{
  "model": "encoder-decoder audio transcriber",
  "dataset": "read English sentences (LibriTTS-R)",
  "train_examples": 15625,
  "time_shift_ms": 50,
  "n_mels": 40,
  "hop_length": 160,
  "input": "mfcc",
  "spec_augment": false,
  "win_length": 400,
  "tokenizer": "char",
  "vocab_size": 32,
  "encoder_arch": "transformer",
  "encoder_norm": "layernorm",
  "encoder_norm_position": "pre",
  "encoder_activation": "silu",
  "encoder_mlp_ratio": 6,
  "encoder_head_dim": 64,
  "encoder_fused_qkv": true,
  "encoder_bias": "all",
  "encoder_qk_norm": false,
  "encoder_parallel_block": false,
  "encoder_inner_norm": false,
  "encoder_moe": "top_k",
  "encoder_num_experts": 16,
  "encoder_moe_every": 2,
  "encoder_expert_mlp_ratio": 0.5,
  "encoder_experts_per_token": 1,
  "encoder_shared_expert": false,
  "encoder_subsampling": 4,
  "encoder_layers": 14,
  "encoder_width": 192,
  "encoder_positions": "sincos",
  "fusion": "cross_attention",
  "decoder_width": 192,
  "decoder_layers": 6,
  "decoder_norm": "layernorm",
  "decoder_norm_position": "pre",
  "decoder_activation": "gelu",
  "decoder_mlp_ratio": 6,
  "decoder_head_dim": 64,
  "decoder_fused_qkv": false,
  "decoder_bias": "all",
  "decoder_qk_norm": false,
  "decoder_parallel_block": false,
  "decoder_inner_norm": false,
  "decoder_positions": "learned",
  "decoder_cross_attention_every": 1,
  "decoder_tie_embeddings": false,
  "residual_init": "scaled_by_depth",
  "optimizer": "muon",
  "muon_scale": "original",
  "lr": 0.015,
  "momentum": 0.85,
  "nesterov": false,
  "orthogonalizer": "newton_schulz_5",
  "adamw_lr_other_params": 0.0023,
  "steps": 5400,
  "batch_size": 64,
  "epochs": 22.1,
  "lr_schedule": "cosine",
  "final_lr_fraction": 0,
  "warmup_steps": 270,
  "weight_decay": 0.2,
  "adamw_weight_decay_other_params": 0.01
}
Rows from block 4 of the audio encoder of a small encoder-decoder audio transcriber, named by matrix and row number. Rows with one number belong to one neuron. Each number is 128 + 24 x the weight over its row's rms, rounded and kept within 0 to 255. All counts start at 0. Numbers have three digits each.
After each neuron's rows are labels from the 100 clips, of 14976, where the neuron reaches its highest value: "strongest on" is what is common among them. Only what is clearly more common there than usual is listed. The data: read English sentences (LibriTTS-R).
# fc1: MLP up (encoder.blocks.4.mlp.fc1.weight, 1152x192), inputs 96-191
# fc2: MLP down (encoder.blocks.4.mlp.fc2.weight, 192x1152, transposed), outputs 96-191

fc1.437:163093111155137121120164150128131129086132137142098117145086139132101123097120148132133132126121144102087167108116132144128140119136114095147102104113105119171106129112150104109114145094131118107115132158137132124115130125140121108117103089148154110160111115111134175125110154146125136160
fc2.437:093137174053121116123079092135128123128136152107092200111122140173128154138134167126156123104126112141109126120104138174131121133136136167125174120073158155092171088140112117143179111158149138130101094107126139119127123090126180099143089146115113137117133087142148123154198122110149139147
strongest on: voice: male

fc1.683:146081122128184149129145131159129112118123103143145127126133125092124134118147156150112086135124110065157180100114148136141125131085163136130153127096114075112128124092097148128129086132108144104145150140132124127100120115127110099149121124141152099115124156133124140141088120121115165129
fc2.683:113189124125091135157099100138163132143143115115146132161109144123148116171156129120105145119105150109148103134112083159115169162138127127080131162127126143143114090121142154150129115109115144143139086136105177127172145126120127132130131141120109143105117145151131185148140130149114119136
strongest on: the word "not"

fc1.499:127121116102170156142120106121136191114106138166131123146126172101094147120174120136112149094089118127135148122155132112129104114133097101117115107120169153130158138110081098103134123085106122138132107116124148155135084132116130134123127087119127157145141123129124212093167114132153073131
fc2.499:110132156142086147106117128140118078132160107103148143108103117157141132098060135126143099153161140097143120115131122143136165150093149164128140151123084114112116092173184170159104148183157132120104118132136128124149161125113127139126137176129141134102107139125130052146084148101070169132
strongest on: voice: male

fc1.524:123126136156107118137073116122104140174092119113139128121175152094165118110151116112145110112105169107119138147138106168111097061129173118086108106118134147102125140106130122129130148127120115097126199143156133108117086145130139133140115141160113128139114115116080145126145111117148145120
fc2.524:125138115108139126118179139137138129084180115143110114123089109179119117149123144128130158161125112151139104118135141082144151179108091170156158116147120118132137135153131117130105106148129131135111018133119130153131209094121110140082152104109144143124154110140177101117108143140096121154
strongest on: voice: female

fc1.584:146155114113156095145118133117108080136128138098132072159144107139146145143099121142110146155120117123123108136160111103147110193118098139138118181148129118105163099158126121164101104079113170122152054087132179176145182159127144084151113155113115076133129129139107115121080094147112118129
fc2.584:105122125139090124093151140122170155115099125108134172144115115108124113115150132115130108091133116108142126137119169156108136047130166115112153111114135132173083154112130124095176143149139082135117219160122085072108041096112131162115130097155131153118115163134147123134145155110166137119
strongest on: voice: female

fc1.286:140119111105127091140134144122077117133145137143123143109146128161088115139128142093142107168123108165092107079129131145104146143155095208132128162153139120126126126131159121116161116112105157089121121168121124115160143144065147129147126157121099147136113184138117133109130080130149147099
fc2.286:129158144159139115113136123132209123118122138086103131154112138120132139123105116153147149090110143117144152180130128125161110107102136083135147102106107140147128134125097136151077130114135098161158167065140139121086107129164102102114147117107159098106130083132161097145144182104092104112
strongest on: voice: female

fc1.450:119098097125136119133119136136154143131129113165129107158095158175134122122138123136152124092153116143159171112103170155122080109123158102147148156092088108105116079131137120121122097102117120144105125132127179149098159152143120129122100055102107175148092132126132110160130100087148154137
fc2.450:097097160113105106142140135128137108091101146137099156144100130115154104081120097113141103134124153083103107143119125147103136132116101141120150077125158175174161084152109160123114147145127105124172136135095087106122129109114180152141125101157110107158143140122145119133124130128115094130
strongest on: the word "it"

fc1.405:131100141117110141143182140105089154106115107116157129133126089134112131119126124098138134179102092139100123159096066146086149085112112147149102129138139148135112131153151133118075181141138118134155245141156118117096124114156154123118105112151114137163105142111147080158101177138156118120
fc2.405:140139110128176134125077127122148095153153121142116119116137143128132114148138126163122109105130135139139131081144237125142086174156131138143160110113122128120146137100105100147210086116136143138094000117114132132147155136124097141122154127111149105119149104159113160101146106132078140115
strongest on: voice: male

fc1.44:129143155148102069115105147121173153173062092108129124123087146144208165121131128140152143087156161127137135090134135121136095124139136151137103119137103150098149132112140108138124110136129125159139128126125130128122142108138154150124114138107141125124134086105122165130141122129103142118
fc2.44:097111152106153040160124134131120121073173166153123129179160147121121184142142143126102119128100115149099131187128097153117153099105126101105146152143155094131127120157138151113132118098134126117124145148149162099132122146112124148116149099137111131150110143108160134118122107113129114124
strongest on: the word "the"

fc1.440:110166120144134151153119158118104146129139134103153114168103131095118133160136130140128118157125155132094126132130140156145075121060146132128143128121143089070080175113142116088103098106142097096132096127094141098149144154143124111114101103115085113086146106126106152098126165149133099101
fc2.440:108156115110085148088171126139161160119128095115124152078101115148123126134108126123105152132172115139136101179129144114135150135144153110114133127221098087140119125164142140140147153119124119138123138127129147116140115117100070117122080125119138091133132091161126128162106111146169158127
strongest on: the word "you"

fc1.185:102149103138136152142099149158090108126093152105148095067125124103141116124114168142176140178140154116151083148138129144114121145112120143156123114131131131124111089155086127125133116131151131095116131119113147146160133129171148106154116123104135096114126132127091082135143096102101174081
fc2.185:117124126109096136113154103139172130097151100151106114175143132132151156141125125123088144086113112129135169100121123138133133128125128100093141132099116141094080136105143080119132161119115116116160144156145075112070168094096096156100099103121087154161115106102174157125153166120153106135
strongest on: the word "was"

fc1.519:128182141139124144141128133156139137180095129118142132158083167123105131158122109204105129099134127121169115157144114133105130130099136106138147123128112159091101102162140120124114132119130088150092189077118137069121063109134106135109109146148121122153143126102134166096129161128156137102
fc2.519:115068125109114136112123109121101164070187120142142095091151110141144128096139129105134115155122122135106131088131141125159128114161101145124104128121152116169159136128118134159126143151089135102131035201113141187127201143124125138147129086124117145105141134145125115133120112137080132157
strongest on: voice: female

fc1.83:149127122107089139126098108121130137134111098099122130108087113141149143126106156180108168120130099113132117136119180119094173126130164178101121083094114155099109140106138115129149165117134129114126123188116131106149151087157117064124116125116153098097107106084122143123145143158161104093
fc2.83:146138111157167134092122107150161086136123100119163116145161130161167115152202132129131139095120125157149173129093107124174105116115143128086092109116123140079138113151143110143115085121173130124125149087114134113161139116156120169113116135110125149121124102138131136115124100134142172107
strongest on: the word "was"

fc1.346:104040115110136140128116127135116112134139125141149129117156101097169091139149119080104116119128113100161173155134123168108091129145091155120144105082123133128116151137124104117141153118148104091098136124164163138138085120125102134145146149129141146129115118134117137110171124118158127117
fc2.346:140213160146131118132128121131146150143122126140111119118103134153086149112109142161144158150130152150095105102136127082134164149109140119149125150163113111121131114105146152131115102162101156155146100138125107112133174117137147127126112088116119103133144126097130129133100115126084133134
strongest on: voice: female

fc1.692:145126119136137130150140134147081164141133107119141100125123118110117139112121161117143144174125132156121166127089075176079178065097163141125119093106160126148099102115130154109124153152161103113102205139169136102107102076128119178128117124189103149142141155101117082117119127153140114089
fc2.692:126113132123121125113121130117148093117141123131121145120125142135129130151145096132148111094127138124143099115154184075172095199152086130129138123140101145106159162121128123144134101115097161125165025115130123158128210166149114092115154101081172095108113075147138168128149134119124131148
strongest on: voice: male

fc1.744:114144131118092154120157116117128095137140111120132122141154113162126137156139080102102124186115099081146074148133154118110119135170129120111113128116094120112090163122114121125091120122105168151124118117118143139118210085108110093120120161080114128153110145184151169145132140128086123134
fc2.744:140121125141186144150095137136143143143098133127140130141120161091121133112126178144139120092135145146121150128103111153155116155131142149130129088166149124146169092122151128126169135132157098107141172146146110093138005162131151151129142074168151138110152127098104093088119127126174108137
strongest on: voice: female

fc1.494:097081120169068158111130100133112176124113109151163154132155138105141089148105123099124137122152141116114133165158173157114127063141163117083135095091160114145115119115101107108153142078142145124113109119126127127121102124096127137101102136153094151162103136125123156117138099127161101148
fc2.494:169172116104190148137113134153133138127158136116141135150116127136143129121126118142127132148102135148127123081094078120145112188089089163147117141157120154117123144135158160145084101159138149136176154117143121147130167117148121107125158110121170133120146096138108088118128140109131143098
strongest on: voice: male

fc1.536:163141102142125150165120156124116118129108156102139123163090121168112137137140116094155090132121088138105084113129138179094110109111170064096084126108139141112113132155178121093088120113115072094138121171125128134151126122103102133108110134133084152106138085063127114114134140151122143083
fc2.536:113123131201106144125143120155063156120156121111165100115121131114124159126145160142092116127138115159122115141127139099134156136111097127157149134162134114122108190111091114179140133098133139143128128098163143127158129182128101124105111131136148088162148139163111117129107121123125111107
strongest on: the word "you"

fc1.600:114149117117093149141142115116140136118127099120120076144112127146154137124105130090090112125110117121136114121123092126198176092077100151081178116171126092162108107104148161133118135108152147121139126142136148140137138149093132137132090140138110135191132122127140139169129144132121112121
fc2.600:120122124160168147145142131106116111172115070109118115113155129094143113117144095131145099164139116145140121126117125171133097081218159127162109142134118149095156134156079114141144117150119103152098144158131130112154123119138097151091120086128084104054141108141112145113127130154151124099
strongest on: the word "you"

fc1.37:117116101096143140102109118143193147154107140152145127114151155114184120175138120127168115085117151105146148122169099080123089141122133093112093083099102137099144116146106131133093136125113103129118124118136151125142127087176135101099140124122121089149133075095149125120170131113104119125
fc2.37:116149168182101129159155118122039129095147127133135121138115105118106137081101161117078132147161116136093128131104153159138163116143129130118157173154171120146098136146150139119180109163126125107120115146138111143143134135073128174155100121145115166105141201144109137118093105133142138160
strongest on: voice: female

fc1.567:145158143134128087116113148125143126121119134099144113146076155138109161143146125167141094102121150169150124102123120121167133187102093128170120157178116138107129104153127113164156079108098115131149097097126090123136076151116129106110118131129128123120130111151131095102099129106148126117
fc2.567:102089089098113119131132110129123141127113138139127131142160124132136138111102113137118116130136109098098132149131143129100129053152170111110125121087164132164117153123124137103103192135148127143096182164142163123109165109143120147159128129144116133107116140110122148158132128148097151134
strongest on: voice: female

fc1.665:119120095130105147102159125154134089171134131101146128119131146125163146141083127152131078144111127111185078165140128124113128163149170124150147138133098131132105166143142138095124120154141108132087116118091160095125219109151106129107093174079141079115121137155130137123143127135122116131
fc2.665:150132160141151129175124133123134159097131144158121099154140127111114132117188151103137168115125145119084149125117140144168123085146090120117112127136149108135136105108114116145155125100114128120159151137134091158126027164103141119153129067176118138151142154106131138098127118139158118121
strongest on: voice: female

fc1.86:158157113157097105123120112102138133135089132146110122140094176112123105119148137137119135073152061158158164119153132141152159096113111111088127122103164134129155146145120104113115117126129124079137131204129115122125111138094120115135143146131112135137118178154119099116141130103127133085
fc2.86:094112146104141122126147167134141128138134080110153105119138129103135102125123109157138125127138107146120118120100128076124163154104115117107142104160099146130114106095136154120112121141140137173116145079109128157079197092099146144147099117148158173172136120129158156134157136170157130102
strongest on: voice: female

fc1.390:165122147117168139096152133149150117138121112134112112150089135097129132110150106126160147128123082112165112096118124135167139097130141150147133102177086155120091149140116128115144130148160104091127181124102123067141140130087131124140105067150128122151128112135119124139159112137073153109
fc2.390:136186144151092116150128128149108129149101135145136169103121138144135105134119093108117104115138125157128113129118118125114074089167144134171110130146112154139130106135110108121138104082147119112161107157134110091148127112122129110090130137111108104106146152115122165138176128133172099150
strongest on: the word "you"

fc1.736:091122124103116169125145135118114146112111117138154150114138125120172096150141076091139123169086139089115090193116096117110115120149172101097100104126115109138122136136124144103097154158136105138145198144093114149111158096173126137104096117117131114177119120147148135133140150152134121133
fc2.736:185140148170168141147103130127121106157159114144131110152141139123120152121139169141107126109150120140123146100112182150155112154135089169157156124142134155103143138114138102155165098110136162118095018105143125109151106145090124119147144132142137127105133134123100129097130102118118129132
strongest on: voice: female

fc1.268:137181138118095105087120111103141152111121111130123101107141155126144135107094113153148157119154148105117088067150099123140137132103140108131128156141136102157155122102127143142110113122135147136140115156085102141140149147148154147068114116109115104096131154109147122151108187080120163135
fc2.268:114073109131177129159123142132098091149125160119134164159115138125118143144141137129093077121127114162119140191084178150108126129160138131120142135131129170098117137147110123095151143122111120110119169114159132111121086110102098117181143157162127169151105093154120139091128098136143095107
strongest on: voice: male

fc1.337:141111103156075126154141157143126146183124146175109131148127151129110151108178161138142078136115147130165105150088144105157134124184111074083116100131105099116117152084112111155132163170137114121095138075120143143101122150135133089087094113142117122121133081129099134112133161128130208114
fc2.337:126147127123220103130129134118137101114137117143118144097109122137116126153092127145130146134156139091090138097155117172108149146114124166168118135146176145155085144136103119122126117135100141099164137144188107078161081101114118091111161136150134181112111124108111128152123101131117155139
strongest on: voice: male

fc1.605:127094110134182154147177148168158104091132123149099107127147066146146123130123123141070147160174114103141121143154108092130141150160134128106137187116086112116172129146122138102110139078165129131134134095117188184139179139168127098126125129124107075126119125138155124125105120164138129146
fc2.605:145171167120077137095086130121104133173117139088136171127115142096116129138117143119137111120122121130104134130092173169082100115100138113132110127115158139147076124110133121140175109183102124137136096159139065080133069113081142154162113119135149150132139149113095161130153122096120121107
strongest on: voice: female