config.toml
hop_length = 160
spec_augment = false
win_length = 400
vocab_size = 32
encoder_arch = "transformer"
encoder_norm = "layernorm"
encoder_num_experts = 16
encoder_shared_expert = false
encoder_layers = 14
encoder_width = 192
decoder_norm = "layernorm"
decoder_bias = "all"
learning_rate = 0.015
max_steps = 5400
lr_schedule = "cosine"
Rows from block 4 of the audio encoder of a small encoder-decoder audio transcriber, named by matrix and row number. Rows with one number belong to one neuron. Each number is 128 + 32 x the weight over its row's rms, rounded and kept within 0 to 255. All counts start at 0. After the name is the row's rms in percent of the matrix's.
After each neuron's rows are labels from the 100 clips, of 14976, where the neuron reaches its highest value: "responds to" is what is common among them; "loudest band" is the band of the loudest frequency at the time of the peak. Only what is clearly more common there than usual is listed. The data: read English sentences (LibriTTS-R).
# fc1: MLP up (encoder.blocks.4.mlp.fc1.weight, 1152x192), inputs 0-95
# fc2: MLP down (encoder.blocks.4.mlp.fc2.weight, 192x1152, transposed), outputs 0-95

fc1.584 031 [127 148 136  95 114 120 115 143 146 110 137 149 123 120 130 142  62  62 159 131  96 101 146 139 121 133 147 137 123 116 134 136 116 174 131 117  68 118 151 131 121 139 131 137 142 113 172 173 142 154 136 162 144 137 118 125 115 113 111 122 188 104 128 124 137 144  69 145 109 128 102 154 167 165 130 177  96 161 115 122 184 169  55  59 179 159 141  98  98 102  77 133 166 125  93 171]
fc2.584 033 [145 115 132 177 126 119 123 102 128 123 158 115 106 138 132 136 192 194  89 110 156 140 135 111 136 113 122 120 137 125 129 146 115 142 118 126 166 102 123 122 112 103 134 115 131 132  82  99 142 111 102 137 170 153 117 129 109 166 133 126  81 155 126 110 154  91 196  92 140 128 129 114  94  75 112 101 182 125 148 147  98 102 192 190 115  99 114 139 160 164 167 118 105 152 157  69]
responds to: voice: female
loudest band: 250 to 500 Hz

fc1.656 058 [102  93 121 163 132 128 120 146 101  86  95 145  87 126 187 151  93 132  79 138 110 150 166 137 134 166  51 159 212 138  85  99 112 153 102 130 125 135 135 147  86 130 170 126 105  98  80 128 163 156 141 160 146  76 123 108 155 125 161 116 165  99 138 144 144 176 137  73 129 113  70 155 127 142 134 157 170 131 140 153 137 114  70  58 124 108 152 129 134 123 181 162 146  91  93 136]
fc2.656 057 [166 156 148  87 125 131 130  93 132 141 203 116 208 111  91 127 162 151 153 101  97 117 121 150 110  71 174 121  53 130 170 158 133 127 133 134 124 105 125 104 191  95  95 104 130 154 137 141  91 111 129 122 103 163 105 152 105 159  84 132  75 156 123 117 143 100 108 156 128 136 178 106 168 114  95 110  66 136 145 130 125 127 164 158 146 104  93 161 122 136  69 110  97 132 144 124]
responds to: voice: male
loudest band: 250 to 500 Hz

fc1.683 198 [103 100 135 139 100 122  64  75 156 101 215  94 110 152 158 117 117 155 189 154 140 125 134  94  71 135 148  90 187 124 135 128 117  98 160 134 117 156 128 100 192  86 124 114 146  99 130 190 106 221 118  97 176 131 150 112 125 103 123 148 100  85  71 150 126 166 109 126 155 140  70 171 133  93  76 108 128 215 147 122 133 122 108 171 165  87 171 197 141 142 168 150 129 171 137  65]
fc2.683 213 [104 143 137 110 135 113 132 187 101  89 117 179 128 114 124 124 143 122  89 126 185 122 102 136 137 100 158 172  96 109  80 143 168 148  87 137 115  99 118  76  64 129 125 117 115 106 132  99 170 118  97 142 136 111 122 151 120 180 184 101 115 187 143  83 114 108  95 121 109 183 235 147  93 146 101 148 117  98 198 179  77 140  98  97  63 132  87  38 114  46 118 113 126  90  87 179]
responds to: the word "not"
loudest band: 500 to 1000 Hz

fc1.332 140 [121 128 103 162 158 135 139 131 164  95 114  92 106 138 113 150 114 150 170 131 158  73 169 140 139  85 133 154 156 132 129 133  64 147 151 191 149  92  90 112  82 145 146 121 133 108 134  92 151 192  96 130 127 156  89 197 128  77  89 154 155 153 135 131 141 175  69  86 114 154  93 152  54 130  60  91 138 176  92 121 140 178 153 118 105 125 129 128 173 154 232 113 243  99 114  96]
fc2.332 165 [150  95 160 128 125 140 106 107  93 109 179 140 155 111 145 101 127  92 104 149  67 168 101 126 108 222  90 157 119  95  90 124 158 133 174  75  90 132 121 164 148 170 110 136 125 154 158 128  96 112 139 155 118  67  78 118 136 143  98 131 149 207 129 203 107 105 185 178 111  89 130 148 157 134 174 153 121 140 101 135 128  67 134 137 116 120 135 168 115  85  90 119  40 229 148 162]
responds to: voice: male
loudest band: 500 to 1000 Hz

fc1.237 056 [125 135 157  87 120 124  94 135 131 110 152 159 204  83 136 163  80  87  47 152  54 114 182 102 123 129  63 164 190  97  76 147  66 160 168  97 116 164 159 143 105 176 148 127  94 128 174 155 145 120 115 115 173 115 122 166 128  97 113 123 133 126 154 160  95 144  98 148 114 122 115 184 102 110 120 127  74 131 165 164 116 112  82  93 190 163  92 110 107  71 155 179 145  95  96 110]
fc2.237 062 [161 136  79 173 132 127 157 111 117 117 117 116  10 152 118  96 178 162 177 104 133 119  91 141 139 107 150 125  83 119 139 116 147 152 155 125 130  89 126 139 203  80 113 123 191 127  54 114  99 143 132 123 100 130 121  71 140 160 135 134 107 112 107  89 159 116 170 109 167 163 160 101 137 159 142 148 142 149  93 124 173 161 206 168  83  75 150 139 127 156 112  97  95 135 179 119]
responds to: voice: male
loudest band: 250 to 500 Hz

fc1.390 177 [103 106 114 121 154 126 142 152 111 101 181 153 109 189 149  85 135 126 129 143 101  93 125 146 119  82 138 148 111 162 134 119 119 114 163 138 115  80  75 101 103 189  93 156 173  58 137 119 144 111 127  61 134 135  81 165 123  95 102 112 105 156 211 102 140 131 112 172 132 167 123 173  71 119 114 151 128 180 150 111 145 141 111 250 126 144 142 132  70  97 115 166 177 112 163 141]
fc2.390 173 [125 140 121 168 113 151 151  75 169 103 102  73 171 119 116 123  83 150 124 118 185 163  95 183 171 130 106 156 174 154  95 102 126 137  90 143 104 126 146 141  94 149 215  49 156 127  82 129  79 231 141 143 161 157 134  81 114 144 142 162 198  91  93 145 137 133 116 146 117  60 124 135 119 176 117 119 110 130 124 144 156  87 158  70  78 145  98 119 143 163 181  85  84 156 118  67]
responds to: the word "you"
loudest band: 250 to 500 Hz

fc1.290 014 [121 154 169  93 121  91  89  73 100 103  95  78 122 173 155 177 112  59  96 123  74 182 160  84 127 141 151 118 170 138  99  94 102 109 148 122 127 133 120 124 143 158 145 131 160 115 192  64 116 116 148 120 136 110 130 174 116 183 106 154  91  93 148 192  83 120 160 105 130 120  91 135 156 117 127  82 129  68  94 103 114  67 102 149 142 107 109 143 128 105 114 168 145 132 152 106]
fc2.290 015 [116 110 108 147 135 129 133 174 139 123 166 167 112  56  87 101 158 210 158 103 131 111  95 179 152 132 118 119 106 119 131 177 129 126 132 118 141 165 107 145 133 102 101 159 128 148  78 206 135 166 110 134 111 159 135  89 138  72 128 121 142 181 101  62 153 130  96 122 124 148 163 141  83 149 126 202 119 159 138 111 131 212 166  90 115 154 152  95 120 133 154  92 122 122  93 138]
responds to: voice: male
loudest band: 250 to 500 Hz

fc1.725 049 [128 112 135 122  87 138 155 135 176 143 113  83  71 135 139 154 193 150 102 114 112  81 158 123  94  98 111 170 196 139 134 107  84 152 118 110 187 101 133 147 138 128 123 158 146 119 144  86 136 147 100 131 112 103 182 141 137 146 165 103 139  82 170 167  68 167 162 114  16 139 118 129 139 144  97  77  72 125 157 107 153 147 117 100 199 150 129 156 107 135 147 109 123 100 117 160]
fc2.725 054 [126 128 109 128 208 131 127  91  92 114 149 162 235  92 125 121  76 111 155 125 126 161  85 168 161 163 116  87  91 146 146 158 138 125 126 149  81 156 120 115 148 125 112 125 116 123  98 165 132 104 159 134 129 166 104 150 145 121  79 148 119 171  72  60 164  99 109 124 216 127 124 139 110 125 148 153 142 119 103 175 109 153 181 155  50 112 116 123 169 143 107 150 115 140 134 104]
responds to: voice: female
loudest band: 250 to 500 Hz

fc1.600 227 [118 134 139  85 117 116 150 115 130 109 164 130 148 204 108  77 110 164 146  85 175 141 145 167 165 135 178 129 168 121 146 108  84 135 157 112 139 153  74 150 130  80  96 169 134 114 136 102 198 118  98 173 150 147 126 178  93 133 164 122 107 152 174 107 154 133 148  61 151 160  58 200 121 119 181  98  94 127 119 117  73 170 152 129  51 105 154 110  99 113 111 128 139  93 121 210]
fc2.600 213 [ 82 166 108 152 120 152 136 127 158 133  75 109 116  84 158 169 166  99  87 118 149 153 109 170 101 146  92 129 117 130 123 105 161  64 125 174 130 117 238 103 118 132 149 132 160  95  78 146 103 129 104 134 184 154 120 147  97 159 155 155 153 151 169 130 114 158 119 117 100  97  99  98  89 194 143 132 152 152 140 109 143 145 120 126 153 144 106 114  56 154 168 129  78 115  99 142]
responds to: the word "you"
loudest band: 250 to 500 Hz

fc1.520 075 [132 139 131  96 194 122 132 130 160 116 140 105 132 100  83 116 120 164 171 110 127 120  75 103 133 112  94 121 143 119 117 189 134  81 160  74 104 122  98 124 182 127 107 118 110 116 130 160 174 125  89 105 183 157  99 124 139 123  87 139 155 118 181  72 149 149  95 157 126 134 179 133 122 144 158 142 106 100 148 136  98 185 212 139 122 131 133 118 145 106 112 127 101 163 122 175]
fc2.520 069 [125 140 111 188  40 114 119 153 100 140 115 177 106 157 171 109 122  89  98 164 147 174 146 109 157 145 137 114 149 114 146  85 110 122 126 188 163 117 142 149  44 143 133 160 136 165 120 120  78 141 152 102 111 110 163 146 121 168 207 120 118 127 100 176  82  85 133 101 118 129  93 138 132 127 114  95 192 166  88 110 183  67  47 128 170 133 122 151 120 158 139 101 191 135  99  91]
responds to: voice: female
loudest band: 250 to 500 Hz

fc1.86 176 [103 150 110 139 186 103 147 135 105 117 125 108 148 192 120 153 164 128  83 107 128 160 159 121  46  78 174 110 150 119 141  90 119 103  99 112  81 187 166 112 103 111  91 132 104  70  78 137 188  89 161 153 146 154 101 122 107  79 158 117 177 121 102  97 182 119 111 142 167  63 134 139 171 124 127 155 115 137 135 103 142 132 135 133 215 144 139 110 144 160  62 158 132 211 120  93]
fc2.86 173 [103  71 174 102  98 117  97 130 175 128 133 154 167 118  94 144 116 155 132 166 114 100 147  77 106 151 111 156 102 127 145 188 127 118 108 122 126 166 122 102 188 138 128 107 160 164  96 187  92 145  93  57 190 108 129 133 105 126  99 164 153 129  96 115  84 159 191 160  80 168 157 137 101  51 110 173 170  98 141  66 125  80 102  98 101  94 145 128 136 134 101  92 178  92 138 180]
responds to: voice: female
loudest band: 250 to 500 Hz

fc1.63 016 [133 149 154 128 103 149 138 155 150 156 143 122 189  72 129 141 114 132 133 161 168  44 128 131 106 115  97 154 143 163 192 106 139 202 154  99  98  83 167  95 160 158 104 125  94 166 116 166 144 105  38 118  94 168 138 122 104 107 115 135 124 107 136  92  90 191 105 139 122 145 107 141  74 129 160 105  98 188 160 155 101 185 104 142 123 137 147 113 127 125 120  89 139  81 133 138]
fc2.63 015 [136  98  90 120 164 132 127  72 118 134  96 141  27 215 113 117 154 111 100 100  75 183  98 153 144 145 165 118 124  85  73 121 112 115 119 143 164 172  97 145  96 127 158 148 173 107 119  81 111 138 181 133 188 110 112 111 160 143 125 123 132 118  97 147 182  63 148 131 168 105 165 113 184 131 105 139 164 106  93 110 119 107 140 121 102 142 112 123 131 125 126 165 104 174 115  99]
responds to: voice: male
loudest band: 250 to 500 Hz

fc1.727 020 [147 131 132 151 121 141 140 165 122 132 129  93 101 206 156 152 164 140 134 142 130 177 110 134  91 107 123 128 112 106  61 174 112 124 112  91 131 107 121 170  76 155  79 104 140  93  89 103 121 169  85 136 144  83 130 175  83 186 148 133 105 141 109 164 160 113 204 122 127 148 122 152 111  76 106 135 109  87 171 142  93  70 163 135  83 158 113 126 174 162 119 160 147 143  92  90]
fc2.727 021 [115 132 110 121 132 134 124  91 146 120 130 174 116  42 138  74  91  98 115 127 130  95 129 117 180 138 158 117 137 139 171 107 136 142 158 185 107 160 139 119 185  96 155 132 113 138 181 161 121 127 130 123 113 181 153 108 175  65 137 101 140 143 158  75  88 134  76 139 123 141 131 111 146 218 155 167 143 178  94 110 131 181 123  93 164 116 177 102  95 110 147 101 121 103 135 146]
responds to: voice: male
loudest band: 250 to 500 Hz

fc1.564 182 [141 132 132 116  84  87 132  72 147 141 140  60 166 173  87 174 119 175 176  62 109 145  90 148 121 117 131 113 129 137 137 136  71 139 151 166 159 112 130 150 116 109 108 127  98 187 122 100 131  66 140 197 144 126 186 151 108 112 144  81  58 171 105 172 139 153 159  97 102 111 123  37 116  84 124 138 111  82 122 121 165 167 162 144 146 165 147  94  90 169 127 138 120 170 150 120]
fc2.564 177 [115 130 119 136 169 121 132 183 164 146 100 147 118 113 136  94 129  82 112  99 109 198 108 125 166 140  96 106 167 110  76 101 168  49 115 159 130 151 153 124 106 170 160  88 119  69 163 165 168 153 182 122 109 170 111 100 135 129 137 136 208 140 114 127 174 106 162 109 132 105 128 177 145 138 134 119  80 161 126  52  68 153 190 115 109 180 161 117 138 101 131 127  78 118  80  73]
responds to: voice: female
loudest band: 250 to 500 Hz

fc1.450 208 [124 102 113 143 133 154 105 128 144 119 153 177 196 128 142 153 113 135 101 161 123 170 143 146 146  72 112 173  47 135  94 159 180 110  72 115 144 159 145 134 119 152 105  84 178  40 143 141 136  79 134 157 143 148 112 131  94 155 108 107 132 177 193 112 132  92  73 105 149 101 126 129 144 128 106 118 150 135 120 145  73 102 143 179 140 152  79 112 102 168 181 147 101  83 171  81]
fc2.450 189 [137  96 187  79 149 121 120 138 173 139 143 118  69  87 113 106 214 161 151  79 105 102 139 145 138 170 129 110 179 175 129 161 128  87 150 236 115 139 148 190 112  94 117 155  85 160 120 135 119 102 177 154 148 119 136 107  97 121 174  66 153 125  85 124 119 150 184 117 111 129  97 139 168 142 106 127 121 168 158  59 110 120 128 133  74 204 124 131 136  95  98 148 161  97 165 140]
responds to: the word "it"
loudest band: 250 to 500 Hz